config.toml
mask_ratio = 0.5
encoder_norm_position = "pre"
encoder_activation = "gelu"
encoder_drop_path = 0.1
decoder_layers = 3
beta2 = 0.99
lr_schedule = "cosine"
Rows from block 2 of the encoder, named by matrix and row number. Rows with one number belong to one attention dimension. Each number is 50 + 10 x the weight over its row's rms, rounded and kept within 0 to 99. All counts start at 0.
# q: attention query, key and value (stacked) (encoder.blocks.2.attn.qkv.weight, 576x192, the q third), inputs 96-191
# k: attention query, key and value (stacked) (encoder.blocks.2.attn.qkv.weight, 576x192, the k third), inputs 96-191
q.152:34 43 42 29 61 53 51 46 34 57 55 44 45 47 53 50 39 38 53 64 51 57 53 35 39 53 52 43 53 63 36 52 48 30 48 40 66 58 47 44 74 62 44 52 58 53 63 50 55 48 38 50 55 50 67 43 75 34 39 49 69 62 64 45 63 48 69 58 42 52 70 16 43 28 70 42 52 37 55 55 60 55 53 60 56 44 43 65 42 52 53 36 45 52 50 50
k.152:46 38 49 58 60 48 67 69 55 64 48 41 63 59 46 59 57 51 51 52 50 52 30 37 19 62 63 53 55 64 37 40 51 37 54 55 62 38 25 41 50 55 43 41 43 66 55 51 56 40 43 53 46 51 64 43 55 28 29 52 55 58 47 39 36 54 63 37 42 42 75 34 59 49 57 44 51 59 60 60 49 59 65 59 43 59 58 58 58 49 50 45 39 43 46 55
q.153:69 45 50 45 64 46 44 59 66 37 49 39 49 52 59 33 43 56 21 56 44 36 45 57 36 45 28 74 44 61 30 53 63 44 61 61 68 55 52 37 40 62 59 53 51 46 42 54 50 21 47 60 51 51 53 57 58 47 40 31 39 40 57 44 44 45 58 44 60 40 48 54 50 51 67 37 32 59 28 37 44 56 63 37 44 42 65 49 43 63 54 42 48 40 51 55
k.153:53 56 33 48 56 46 49 57 49 41 48 30 54 56 66 47 46 57 22 47 53 43 50 54 52 38 28 45 33 72 35 46 57 45 62 39 57 57 49 53 38 55 73 47 46 42 28 59 52 32 46 62 58 52 52 48 43 42 29 42 47 47 65 52 40 38 53 53 50 38 53 57 61 35 58 56 46 66 45 42 43 41 64 44 54 43 52 49 33 64 54 56 58 44 58 44
q.154:56 38 49 51 45 63 41 68 58 40 59 57 63 64 48 38 61 52 70 42 44 40 34 31 48 50 49 41 56 48 48 55 41 72 48 59 49 39 60 56 49 63 35 50 49 55 59 36 40 73 46 33 52 75 59 48 57 43 36 53 71 49 43 39 63 44 57 47 58 51 58 38 67 45 24 50 59 61 49 43 38 69 33 49 58 43 44 49 48 42 46 37 48 59 49 75
k.154:40 45 45 52 47 51 46 49 66 45 78 46 51 42 45 52 51 62 72 62 46 63 42 45 56 55 41 30 55 42 36 41 32 53 51 50 41 53 42 56 51 61 32 52 66 55 46 28 45 67 46 56 46 55 61 41 43 48 26 66 62 41 53 49 62 46 55 33 56 59 40 34 60 41 37 51 54 58 51 50 56 58 35 59 54 41 40 43 50 47 59 44 43 50 41 52
q.155:48 48 59 49 44 47 53 53 49 52 52 53 46 66 43 48 46 51 54 42 40 67 59 47 69 50 54 56 39 54 63 51 52 58 55 38 65 47 56 64 56 45 40 64 52 69 60 29 56 39 49 44 30 41 45 47 55 58 60 57 43 55 47 49 32 58 46 62 50 61 23 68 34 55 30 44 59 42 52 56 57 29 46 55 46 57 40 52 51 47 65 49 66 49 57 50
k.155:46 43 65 57 39 51 52 60 48 48 51 60 34 58 51 38 43 66 56 49 48 60 42 74 46 41 57 39 46 51 54 44 52 66 53 40 50 43 64 64 50 43 48 65 64 55 37 47 57 47 58 61 34 52 40 55 44 65 69 54 49 43 55 58 45 51 57 51 54 55 29 64 47 41 41 52 57 34 58 48 49 33 45 58 47 39 27 56 52 59 52 44 67 56 70 54
q.156:65 52 51 45 52 58 55 42 60 57 55 45 43 62 51 44 41 59 22 50 58 45 59 52 51 59 38 40 40 59 37 48 50 51 39 63 70 40 38 56 63 47 58 63 26 60 40 65 34 43 39 54 52 47 45 53 51 48 50 41 41 41 50 48 57 29 27 76 57 47 51 28 38 42 50 38 48 38 38 32 50 48 64 50 56 58 55 53 39 60 62 44 53 39 46 53
k.156:57 61 40 59 51 73 61 44 46 55 54 49 48 71 48 55 68 53 34 43 64 47 43 29 50 59 43 50 30 65 38 41 51 60 59 48 54 60 44 48 57 39 57 72 45 56 37 47 39 42 54 55 53 43 52 47 51 45 47 46 30 70 51 45 51 29 35 52 57 55 53 51 33 24 66 40 33 45 54 49 48 53 66 46 43 28 43 56 53 41 42 61 39 33 53 56
q.157:36 58 46 46 48 43 45 43 50 48 57 53 52 62 55 57 42 44 67 55 49 42 51 65 55 48 56 55 52 33 55 39 39 53 44 66 48 51 50 53 54 37 53 47 53 24 54 39 55 73 47 46 48 25 53 48 47 49 38 46 44 61 56 63 53 49 48 48 53 41 44 48 71 79 36 54 57 47 38 53 60 53 36 51 48 42 43 61 29 64 50 42 60 50 58 43
k.157:48 66 61 48 47 50 34 57 58 34 62 49 63 71 46 50 38 36 71 47 42 39 19 65 61 53 50 64 37 49 48 49 50 53 56 60 44 55 42 54 64 58 41 51 46 36 52 50 51 71 52 59 38 33 50 45 65 50 52 63 52 65 59 66 43 46 40 39 47 39 58 44 44 64 36 50 70 57 38 57 60 58 45 48 50 55 52 50 49 59 34 65 55 53 61 57
q.158:53 40 47 58 41 41 67 48 50 43 31 51 66 59 56 58 52 69 67 76 54 41 51 43 42 56 63 53 40 61 44 57 38 53 61 58 44 63 50 50 55 47 42 54 56 59 38 59 54 33 46 41 53 54 42 53 35 54 57 51 27 50 30 67 50 63 46 53 45 52 38 61 48 39 45 64 55 40 45 63 47 46 71 46 51 43 66 43 44 63 47 63 60 48 51 47
k.158:58 46 53 53 33 34 59 65 46 38 36 50 55 52 55 50 50 68 58 56 67 32 50 50 53 55 64 54 55 58 55 52 52 49 59 56 46 61 42 56 49 37 51 58 47 60 26 55 50 36 43 45 50 55 75 51 31 68 61 51 49 60 48 73 56 67 34 60 62 53 35 60 50 22 40 60 53 43 60 46 29 49 51 49 46 49 59 38 55 49 46 68 76 62 62 39
q.159:47 44 45 32 57 56 34 57 46 38 65 62 56 47 29 54 49 68 41 46 38 50 73 44 61 59 46 34 66 30 70 58 49 44 41 44 40 48 73 48 43 50 54 55 49 59 59 55 40 72 47 34 53 61 59 46 45 44 46 73 53 38 57 55 63 32 58 36 69 52 63 36 43 48 52 46 52 39 47 56 61 56 50 56 67 41 30 77 49 45 52 46 40 55 51 36
k.159:60 50 49 46 57 58 39 56 39 37 55 72 43 53 35 53 65 53 39 45 36 58 66 40 60 65 43 46 56 47 62 61 61 43 54 37 36 43 51 52 44 62 39 32 38 46 72 59 39 58 38 50 37 53 51 40 62 36 46 60 61 41 50 54 74 38 71 40 59 51 55 32 33 65 61 44 54 35 41 49 62 54 50 57 52 40 39 66 53 54 54 46 22 46 43 31
q.160:60 45 49 63 45 69 46 47 49 54 41 48 65 50 44 65 64 48 62 51 61 57 58 48 61 68 70 41 69 38 42 53 47 58 39 41 54 51 57 58 55 48 41 49 34 56 50 62 61 63 55 45 48 48 42 48 34 54 50 53 50 54 44 51 54 44 34 63 29 53 53 49 69 40 51 52 51 66 57 45 33 66 59 56 47 53 47 59 44 66 33 34 58 56 57 41
k.160:44 59 46 57 49 59 33 35 34 44 43 68 64 47 39 75 62 40 58 62 57 61 50 52 74 62 70 47 61 46 48 54 55 58 53 45 48 36 50 56 42 30 45 61 37 55 67 59 56 73 60 50 43 31 33 56 46 57 57 61 43 70 52 52 64 44 47 62 45 55 57 49 44 60 52 53 56 64 58 39 33 62 49 51 44 55 42 44 36 61 49 60 39 46 59 53
q.161:63 62 48 60 49 62 57 43 50 44 66 45 49 48 66 60 38 39 25 48 53 54 34 42 51 55 40 42 53 61 47 38 56 53 46 60 37 60 62 42 41 61 45 51 47 42 39 61 57 30 46 60 46 58 55 55 42 32 49 43 54 34 45 53 42 42 44 36 63 36 58 51 57 61 72 28 35 78 50 44 33 49 48 35 30 59 54 46 58 33 55 45 57 43 46 53
k.161:47 55 39 42 37 43 54 43 51 45 65 63 51 54 50 54 49 32 36 53 47 53 33 33 64 49 37 26 47 51 46 42 52 44 60 48 41 59 54 51 47 54 66 46 58 44 45 65 52 36 37 47 72 68 61 46 54 41 49 66 52 45 51 47 59 41 49 52 59 34 60 51 45 57 56 38 31 63 33 40 41 29 55 40 51 50 39 40 48 53 65 57 62 46 57 53
q.162:32 41 55 39 48 34 53 54 50 52 36 47 71 51 59 37 43 41 53 42 57 62 58 41 57 45 61 61 43 53 46 55 42 47 38 56 63 41 42 43 44 61 55 39 55 43 70 49 38 44 57 33 32 65 57 44 52 51 60 45 42 35 38 52 50 54 66 57 45 42 73 39 42 47 47 44 51 34 49 51 65 58 51 65 56 61 38 48 48 47 32 51 51 59 38 50
k.162:37 45 52 54 50 46 72 52 52 50 35 54 49 50 63 41 43 49 59 49 64 56 54 46 38 61 64 53 42 50 54 48 32 47 35 50 60 37 32 50 43 31 41 43 58 43 73 41 40 48 52 40 40 50 48 62 55 46 46 52 32 59 43 55 61 64 73 62 45 60 73 37 46 39 70 43 54 35 56 48 50 68 43 55 43 44 51 42 46 37 41 57 65 58 48 55
q.163:53 49 59 52 45 49 48 66 46 41 45 39 40 46 55 56 40 54 35 46 36 48 49 49 43 49 32 58 59 48 43 47 65 48 54 51 50 58 41 51 41 56 61 50 49 40 51 39 52 40 41 66 41 37 50 59 61 55 27 49 60 45 56 50 59 53 62 32 30 30 57 45 57 61 41 58 56 56 26 64 64 34 44 41 59 46 50 63 46 47 41 47 35 38 42 40
k.163:51 43 64 67 50 39 39 69 55 34 45 43 53 54 55 56 32 53 41 56 54 44 59 44 56 55 32 55 54 55 41 51 49 48 63 57 34 37 38 40 49 54 48 43 42 41 59 60 50 51 37 71 49 36 55 46 55 46 31 47 69 49 64 50 50 41 71 40 35 37 50 25 39 67 57 49 42 52 29 53 60 36 55 52 53 44 47 53 61 57 52 55 45 57 46 41
q.164:29 39 52 57 60 63 56 48 37 51 31 45 59 43 62 57 38 62 50 27 66 48 51 47 59 55 71 36 47 45 37 43 48 44 45 55 67 49 41 53 62 52 61 35 40 47 58 40 51 35 56 47 52 50 39 64 57 54 59 46 25 53 43 51 53 63 57 74 44 38 43 47 44 50 54 55 52 62 52 35 57 42 22 46 64 53 46 51 44 48 57 53 45 59 49 60
k.164:21 43 67 46 66 68 62 35 37 50 38 43 45 43 60 33 39 51 62 42 60 47 42 46 42 62 69 57 50 59 25 58 52 52 36 53 64 52 41 57 42 44 50 39 52 44 55 42 48 53 44 43 53 35 37 65 66 67 56 37 44 82 44 36 49 50 66 63 46 61 51 51 38 50 52 45 63 50 61 56 46 48 54 36 55 40 55 41 45 54 61 61 53 34 31 66
q.165:55 43 34 53 66 44 44 42 52 45 34 45 38 47 52 59 59 42 38 32 54 60 46 44 54 55 59 43 46 57 66 45 54 48 57 45 53 51 50 53 37 67 51 42 51 70 54 70 55 41 57 44 65 53 43 50 61 46 52 55 79 48 62 59 38 52 59 40 36 57 67 56 58 44 49 73 68 33 47 38 26 36 35 53 59 51 35 65 52 42 47 59 33 56 51 40
k.165:54 30 44 45 66 47 40 48 67 34 58 38 51 47 44 61 52 58 36 48 43 50 69 58 54 60 58 65 54 54 53 60 59 44 35 45 43 43 74 36 32 58 46 50 51 69 59 53 46 47 48 56 56 75 62 48 61 57 54 41 73 46 62 47 58 45 49 54 53 54 55 56 54 48 32 47 47 49 67 59 54 52 50 43 52 54 46 62 59 48 67 60 24 27 48 37
q.166:55 44 49 56 58 62 48 39 43 41 47 48 38 45 56 24 40 66 26 53 34 61 52 52 53 47 39 40 47 54 34 53 47 56 44 59 70 59 39 42 40 48 55 52 51 30 50 51 43 34 56 59 39 34 59 52 53 39 37 39 51 49 50 55 32 51 58 56 54 58 64 68 46 63 62 46 35 55 47 35 37 38 74 45 49 38 81 29 58 58 59 58 51 45 66 37
k.166:66 53 47 69 47 65 52 55 39 42 46 45 47 53 62 51 42 57 30 37 60 58 46 47 39 34 38 39 62 49 51 53 54 50 48 55 64 51 61 50 37 56 52 57 51 45 30 62 48 41 55 50 46 59 60 52 60 46 41 39 42 53 61 35 34 42 45 57 62 44 60 76 44 65 50 48 39 63 52 44 26 46 54 43 47 35 58 24 48 44 47 54 67 61 61 49
q.167:66 48 44 46 46 35 47 60 61 66 60 34 50 50 65 57 54 52 56 60 66 46 32 55 60 39 33 38 38 52 43 51 51 49 71 57 60 52 42 37 55 54 50 54 70 35 35 50 47 47 40 42 43 69 43 63 64 66 49 47 48 44 52 55 45 46 46 37 62 30 49 52 54 38 45 40 29 63 43 41 52 54 58 50 62 45 69 18 62 54 55 47 47 61 45 56
k.167:66 49 40 54 37 39 56 66 43 61 50 25 51 41 42 55 51 50 56 41 58 37 33 53 40 46 40 38 41 62 44 40 54 48 64 50 46 61 33 42 36 68 50 61 50 49 42 52 35 37 35 49 47 54 61 44 43 55 38 48 59 56 45 60 44 47 53 41 49 35 43 57 51 52 48 54 59 60 25 41 40 72 65 35 58 42 72 25 56 45 43 54 41 59 42 49
q.168:31 56 49 57 40 60 56 51 41 43 40 58 54 53 54 61 51 53 61 38 51 44 37 23 35 69 67 44 60 38 44 45 39 59 30 48 40 48 45 64 54 59 48 45 39 45 55 51 46 66 51 43 50 52 52 46 56 57 44 58 58 62 33 46 53 48 56 34 38 48 61 54 53 49 63 50 51 34 57 51 53 50 55 62 62 52 36 44 46 50 57 38 64 52 37 39
k.168:39 38 56 48 49 65 44 35 48 46 49 66 53 44 46 28 57 74 70 57 66 57 41 41 32 52 68 49 54 42 44 47 47 37 42 51 44 48 38 50 67 63 35 51 40 51 62 44 35 54 56 48 45 50 43 57 53 66 39 61 51 53 45 40 60 53 56 37 40 50 65 37 51 45 39 26 42 42 62 45 60 55 29 63 53 58 50 46 45 47 57 36 52 55 41 41
q.169:49 44 45 45 47 57 65 47 50 66 66 64 48 53 34 73 60 58 63 64 49 45 50 55 60 44 36 50 34 63 55 62 66 25 54 45 29 53 48 53 56 39 48 64 58 63 45 48 53 43 32 47 58 52 55 55 63 54 52 47 35 55 51 53 43 62 42 51 57 47 36 27 41 47 41 35 53 44 50 51 54 46 55 43 52 65 50 44 52 43 68 64 42 42 43 66
k.169:55 49 45 47 49 52 55 51 65 72 59 45 38 58 39 56 50 51 43 48 47 38 45 56 53 56 41 45 27 52 56 45 56 43 52 37 48 56 48 55 68 60 54 72 55 60 37 40 67 23 47 48 56 55 62 39 61 59 52 57 51 64 34 65 39 49 46 41 53 45 39 51 42 34 53 41 45 43 42 55 43 39 58 27 67 61 54 55 76 45 51 48 42 49 38 51
q.170:53 45 48 50 51 48 52 37 50 57 49 51 63 43 35 63 62 38 81 47 40 42 50 63 59 37 62 31 57 56 47 58 47 48 48 28 36 42 75 42 58 38 52 54 72 50 59 43 46 49 59 44 44 67 43 51 46 71 53 41 52 43 54 57 47 44 66 58 40 57 43 52 83 72 42 68 49 50 45 41 58 52 31 61 46 55 53 52 51 51 41 57 50 38 52 30
k.170:49 55 38 45 55 51 48 38 50 72 45 55 52 48 49 54 54 43 67 64 41 34 54 74 47 43 53 54 59 48 63 44 49 42 48 37 53 53 54 45 43 38 38 58 57 43 69 39 44 58 55 51 41 55 40 50 49 64 56 54 49 59 60 57 51 49 57 56 40 57 45 43 77 80 39 78 62 55 61 35 61 65 38 43 40 47 67 44 62 46 33 48 31 36 49 28
q.171:47 54 51 47 57 63 53 57 52 48 68 56 45 48 38 45 48 55 55 47 69 32 39 36 51 52 51 57 54 56 41 55 52 57 42 58 47 65 45 56 53 47 53 35 56 46 46 51 44 60 46 41 68 64 70 59 46 83 61 57 49 52 33 56 58 59 59 47 62 43 21 48 47 45 43 33 67 50 33 53 50 51 47 61 41 60 57 48 44 40 43 42 52 53 55 49
k.171:32 67 31 33 39 56 58 63 50 46 46 54 49 50 55 48 47 54 61 45 69 43 31 42 45 57 49 48 53 48 40 48 39 47 43 67 56 57 49 55 67 59 59 40 56 45 45 48 54 39 59 44 64 61 54 38 41 60 69 59 38 38 36 50 59 57 61 34 58 42 30 65 43 49 40 46 53 54 30 48 52 50 45 49 43 45 49 49 26 46 42 35 62 62 47 51
q.172:40 42 47 68 56 44 58 44 39 44 49 50 59 56 65 57 58 52 48 49 49 57 41 56 51 48 58 69 48 65 72 45 37 55 57 37 57 55 40 53 37 39 38 51 63 56 50 54 48 31 55 61 47 44 58 56 48 54 37 41 55 48 51 60 53 59 41 54 55 51 68 55 47 45 43 47 37 64 62 56 26 59 41 50 62 32 62 40 52 46 52 67 66 57 60 65
k.172:42 37 45 47 41 53 64 62 36 58 51 44 55 41 63 61 49 61 66 43 57 48 50 54 48 56 53 57 58 57 51 58 51 62 53 49 56 55 52 55 40 60 43 66 49 55 47 37 41 35 53 56 44 73 54 56 37 47 49 33 48 33 47 42 32 53 38 60 59 52 43 68 52 61 52 41 49 57 48 61 40 54 52 46 52 49 77 46 57 49 46 55 70 63 49 50
q.173:39 57 34 34 58 49 33 36 56 44 61 58 57 42 54 63 38 61 37 58 49 48 51 44 43 52 72 39 43 65 41 67 64 38 47 54 50 43 36 44 74 49 56 46 40 40 36 55 32 61 62 62 57 46 46 52 47 47 60 56 37 53 60 43 75 59 49 55 58 40 70 43 66 42 60 42 49 61 50 26 46 69 41 58 52 46 33 54 49 50 54 38 43 53 44 52
k.173:33 54 44 45 66 58 47 39 55 46 48 52 37 62 57 30 67 45 42 55 36 49 45 34 30 54 63 56 30 43 53 67 48 36 38 53 60 43 20 47 64 54 44 38 52 58 49 62 51 67 46 49 52 33 46 38 48 50 46 57 40 39 53 37 51 58 39 48 34 48 68 41 60 47 67 43 64 53 45 39 47 40 47 57 40 49 41 58 39 56 50 59 41 36 45 60
q.174:51 57 52 54 50 38 35 48 71 51 44 42 54 51 55 56 38 45 33 64 47 34 42 54 46 59 48 53 38 64 47 62 54 31 36 52 53 53 36 34 72 48 55 55 32 41 47 54 64 66 42 70 50 67 41 55 53 54 51 42 53 49 50 63 54 47 45 34 42 31 63 44 39 55 45 38 50 62 56 40 42 30 56 56 35 47 60 58 45 45 55 41 38 60 51 55
k.174:57 56 50 42 53 37 43 60 52 62 45 56 41 57 58 55 59 57 47 61 61 41 48 38 50 42 48 35 38 65 39 55 54 31 66 48 56 56 40 35 61 52 61 44 51 44 52 59 47 48 46 63 75 55 46 54 49 55 49 41 30 44 45 57 55 42 40 56 41 41 63 59 53 44 48 30 41 48 44 53 59 42 51 65 49 51 50 75 46 59 45 39 41 51 71 51
q.175:54 48 49 46 52 43 31 61 52 33 45 45 38 50 43 46 40 43 08 36 44 41 64 52 34 64 38 56 66 49 39 56 60 65 56 53 77 50 58 61 62 49 52 54 35 31 70 57 49 55 39 59 46 63 40 50 39 66 56 52 44 45 49 45 57 45 61 50 47 48 55 55 49 29 66 51 61 55 21 44 67 62 50 53 58 42 39 47 48 61 48 37 34 38 27 62
k.175:49 46 45 47 56 44 50 60 57 32 31 50 58 60 52 34 65 57 08 50 52 67 62 40 43 63 44 58 52 47 25 60 53 44 60 54 58 40 38 48 51 52 48 45 39 37 50 61 48 48 39 58 58 47 33 47 34 68 51 53 42 60 50 40 46 43 62 36 37 52 59 52 61 42 54 49 41 57 22 42 52 67 58 69 60 35 28 46 49 59 56 37 45 43 48 56
q.176:61 59 54 41 45 40 51 35 64 33 56 52 50 59 49 53 20 55 68 41 49 30 45 49 53 68 50 46 61 52 50 53 66 41 35 67 37 49 53 56 41 52 41 55 31 44 45 63 54 50 52 57 53 51 52 62 38 59 54 49 43 58 49 65 52 52 28 46 45 52 45 59 40 59 28 49 21 38 46 46 71 42 44 53 52 53 43 57 44 51 46 49 46 63 53 40
k.176:62 65 60 40 54 46 53 44 60 55 51 74 41 68 45 58 46 60 67 47 48 36 47 53 73 47 54 48 40 40 54 37 62 57 47 70 40 41 60 57 41 42 44 36 40 39 55 65 43 56 55 58 34 45 49 57 51 43 46 51 37 61 49 67 47 34 38 58 51 50 39 55 39 66 47 53 52 48 34 42 52 35 47 43 55 59 39 69 46 49 36 64 43 59 64 36
q.177:49 51 54 47 50 49 45 28 53 54 37 38 38 49 51 74 59 46 29 51 44 50 45 53 37 54 40 66 57 72 61 40 43 37 46 45 38 37 55 43 58 51 50 68 57 61 56 41 53 38 50 55 69 60 43 39 67 55 30 45 48 43 54 49 65 64 47 63 49 63 49 35 46 47 51 49 47 55 65 45 39 58 64 52 58 63 63 36 37 45 69 66 53 52 41 41
k.177:59 48 39 62 58 52 41 37 55 59 50 52 49 39 56 72 50 41 41 54 65 50 46 55 29 51 41 66 47 71 41 38 30 58 46 45 27 56 47 38 63 57 50 55 46 48 61 49 68 26 43 47 53 55 50 28 52 47 41 36 36 43 38 53 58 43 41 53 51 54 56 25 43 34 56 51 53 60 47 47 48 61 64 42 51 59 61 41 66 57 59 55 48 47 35 42
q.178:60 67 43 48 53 46 46 41 70 51 51 30 33 43 51 28 30 51 38 37 56 56 43 48 49 35 38 48 22 54 43 39 46 60 35 51 62 47 37 41 59 61 47 57 60 42 37 36 40 53 57 55 58 44 61 54 53 35 50 44 44 42 63 49 57 57 52 50 56 56 44 48 49 31 62 47 44 56 50 52 48 57 52 47 50 46 42 32 44 37 50 50 68 65 45 54
k.178:59 59 47 48 47 63 69 51 42 51 48 37 47 55 50 38 49 34 47 31 46 62 43 66 36 33 39 64 38 54 37 54 38 62 43 68 55 58 48 47 41 57 57 54 68 46 32 33 34 52 61 39 63 53 56 45 48 43 50 29 40 31 39 40 53 56 44 54 58 54 34 49 64 36 59 52 46 52 41 62 51 56 59 52 42 47 50 38 53 41 51 52 64 52 50 63
q.179:56 43 50 64 35 45 31 54 65 49 57 35 37 59 51 47 50 59 51 54 43 63 52 65 70 38 35 55 56 60 53 46 63 67 56 48 39 48 67 62 54 42 51 65 39 38 38 43 63 51 53 49 44 43 56 53 53 54 53 35 40 61 43 55 54 42 29 64 53 64 56 42 59 62 27 67 54 51 33 53 36 37 48 43 44 45 49 51 54 53 46 51 50 42 60 50
k.179:67 58 46 49 50 37 29 40 65 51 50 31 39 59 64 63 47 68 51 45 37 53 52 49 58 37 40 56 46 54 58 42 60 63 45 44 37 46 74 53 61 42 38 69 44 51 47 42 68 50 52 47 36 25 57 44 56 37 39 35 44 56 61 75 71 51 36 61 43 61 44 44 51 50 46 69 63 51 42 42 56 39 47 43 53 40 55 51 59 53 49 61 45 42 59 26
q.180:52 52 59 53 50 54 52 55 41 68 47 37 55 39 37 64 66 41 82 29 66 44 52 42 43 43 61 39 66 48 42 36 57 50 31 43 52 48 27 36 50 41 49 33 70 61 72 52 42 43 49 42 50 59 61 54 54 47 55 46 63 57 43 60 62 55 64 50 45 47 39 31 47 49 52 36 41 52 64 54 55 64 52 48 69 47 51 34 53 44 58 49 67 57 51 51
k.180:38 55 53 43 45 66 60 61 42 74 45 43 46 40 50 68 54 32 74 52 63 49 56 63 44 57 55 32 51 31 52 35 47 51 39 57 65 40 24 45 43 46 52 42 53 57 67 39 40 46 53 39 46 53 45 60 50 45 47 57 29 57 31 38 41 51 70 47 60 42 40 35 46 51 57 46 54 51 56 70 65 65 60 51 47 58 70 37 48 55 52 53 63 45 55 50
q.181:77 32 60 39 52 45 45 72 47 29 66 57 50 33 38 47 48 59 41 53 44 51 53 62 49 40 39 41 54 51 73 45 49 67 73 41 43 47 68 54 23 43 49 50 53 59 54 47 54 61 50 25 48 58 57 44 50 43 51 50 58 40 49 66 32 29 55 50 56 53 69 56 45 57 46 60 30 47 52 50 46 46 60 43 57 47 41 56 50 56 52 57 41 50 57 51
k.181:79 41 43 30 48 32 39 74 53 45 71 49 50 49 40 42 48 71 39 49 38 56 59 62 52 48 34 38 57 49 71 57 63 66 73 37 54 44 80 54 23 49 43 44 50 48 58 57 59 55 35 45 44 64 46 48 55 51 37 46 53 43 53 60 51 38 58 56 61 52 57 52 45 58 43 61 44 47 59 60 48 52 58 41 47 45 55 51 52 49 52 51 30 34 49 33
q.182:48 44 38 55 50 31 49 53 46 48 45 51 47 57 42 80 56 46 67 65 51 45 56 44 67 47 64 33 63 40 54 56 51 52 57 43 31 66 64 52 31 43 48 36 48 46 54 43 48 49 56 55 60 57 51 35 45 47 59 51 62 57 47 50 52 55 41 47 63 61 44 48 61 62 45 81 68 32 61 76 51 63 43 66 47 35 55 66 41 45 37 33 46 49 50 48
k.182:49 44 59 49 57 27 49 48 51 40 51 50 43 53 50 54 57 28 72 63 46 47 53 55 62 48 64 40 47 41 73 68 49 42 55 53 40 43 62 51 48 49 42 35 50 50 63 51 57 47 53 64 35 63 49 55 38 68 64 53 57 44 51 62 58 56 43 47 60 63 34 43 68 51 36 65 49 36 62 52 57 69 33 62 44 49 53 58 49 46 48 43 33 40 69 42
q.183:51 43 56 58 56 60 49 48 36 40 42 61 61 50 39 32 59 79 65 45 42 50 51 45 71 59 52 38 55 31 45 50 65 53 51 59 47 44 43 63 48 46 50 64 29 36 43 52 51 64 51 49 48 33 48 62 38 41 58 51 54 50 49 52 54 44 33 53 55 59 59 68 50 65 28 43 43 60 23 49 50 54 37 66 46 31 37 39 60 53 38 61 43 48 62 65
k.183:53 47 47 47 53 48 42 44 50 44 43 54 48 54 50 38 46 85 59 53 26 60 58 42 76 48 51 25 54 22 59 60 75 52 53 59 42 53 60 58 58 39 52 69 32 51 41 56 50 62 48 52 44 34 49 71 41 58 55 50 58 53 60 42 52 58 45 41 57 53 53 54 61 60 33 51 46 59 37 41 55 55 52 57 61 41 43 40 57 59 45 53 30 47 53 59
q.184:52 53 52 45 35 49 49 52 34 60 54 61 43 41 36 48 65 31 56 41 56 44 49 59 54 46 54 62 33 53 56 42 50 52 56 56 62 55 53 46 54 41 43 36 58 56 51 47 57 64 50 51 51 59 53 41 63 67 62 57 60 69 44 51 20 50 30 41 45 55 63 68 46 57 37 27 58 65 58 62 30 41 44 44 55 44 59 61 62 46 46 48 47 57 45 52
k.184:48 56 54 37 35 48 45 80 42 72 56 61 41 29 52 76 38 67 48 61 55 49 63 61 53 46 41 38 60 31 49 49 55 48 57 53 59 56 59 49 64 55 46 44 58 52 49 53 50 65 55 52 53 66 49 46 51 65 71 65 51 27 51 50 25 43 40 49 59 41 51 63 54 46 37 48 52 60 49 55 58 45 38 46 54 46 61 74 57 49 64 37 44 64 51 46
q.185:46 52 57 58 42 34 55 44 56 46 49 52 55 48 38 52 30 75 64 40 49 55 40 33 75 59 63 40 68 57 48 52 38 51 48 32 47 44 56 44 54 46 47 65 66 58 54 48 64 34 67 64 57 45 45 47 57 51 46 66 67 32 52 55 48 52 52 49 56 53 58 51 54 54 55 50 30 19 47 49 55 37 59 60 56 49 39 43 51 39 66 45 70 65 61 44
k.185:47 59 68 62 41 59 58 51 41 54 46 71 50 55 40 45 55 47 73 39 47 55 51 54 49 59 61 44 57 49 60 54 63 49 50 40 34 44 58 58 47 46 51 76 62 46 49 33 56 46 40 47 38 47 35 61 52 56 47 57 55 43 59 47 57 67 61 59 55 72 44 52 41 62 45 46 27 20 41 36 51 41 60 60 40 49 51 63 71 38 43 38 67 53 59 53
q.186:35 55 58 47 50 62 40 51 30 48 55 57 59 33 35 38 67 52 62 54 64 59 62 41 53 57 57 36 62 34 49 52 61 46 46 40 52 49 44 48 42 50 56 43 50 54 69 59 34 56 53 34 47 63 54 43 71 54 50 59 55 57 51 42 45 48 62 46 58 60 61 50 64 67 48 34 54 42 61 46 57 62 31 58 41 52 46 73 54 50 42 50 40 32 47 40
k.186:43 44 40 50 45 49 38 45 55 43 49 67 59 59 57 44 56 65 52 66 52 50 54 36 50 54 48 37 60 31 53 42 50 39 43 37 51 34 43 49 51 31 46 37 47 52 67 64 54 62 44 39 44 52 43 52 65 54 59 76 65 47 45 53 44 49 53 41 62 52 63 31 49 58 53 49 46 39 67 39 60 54 41 60 40 51 56 70 59 65 38 45 38 27 47 57
q.187:59 45 52 55 60 51 63 52 74 48 45 57 37 64 39 64 57 62 50 41 47 68 46 50 45 56 64 64 54 47 40 59 53 79 51 47 63 31 52 53 31 39 43 60 69 56 57 67 37 44 50 34 54 55 34 53 45 52 49 40 51 39 46 54 42 58 45 52 52 59 51 57 49 19 65 37 62 39 46 35 33 52 54 45 69 45 49 25 39 51 50 53 51 34 56 65
k.187:53 35 45 50 49 58 67 57 59 59 52 46 54 41 58 57 48 58 52 51 60 71 52 52 53 66 51 53 54 57 45 56 54 56 41 24 64 39 62 70 49 52 47 65 59 52 44 45 57 56 65 41 51 44 47 62 38 56 54 57 61 53 52 39 46 42 53 56 46 69 48 53 44 30 61 50 41 35 53 20 35 51 41 44 46 43 40 38 54 47 36 65 64 38 55 66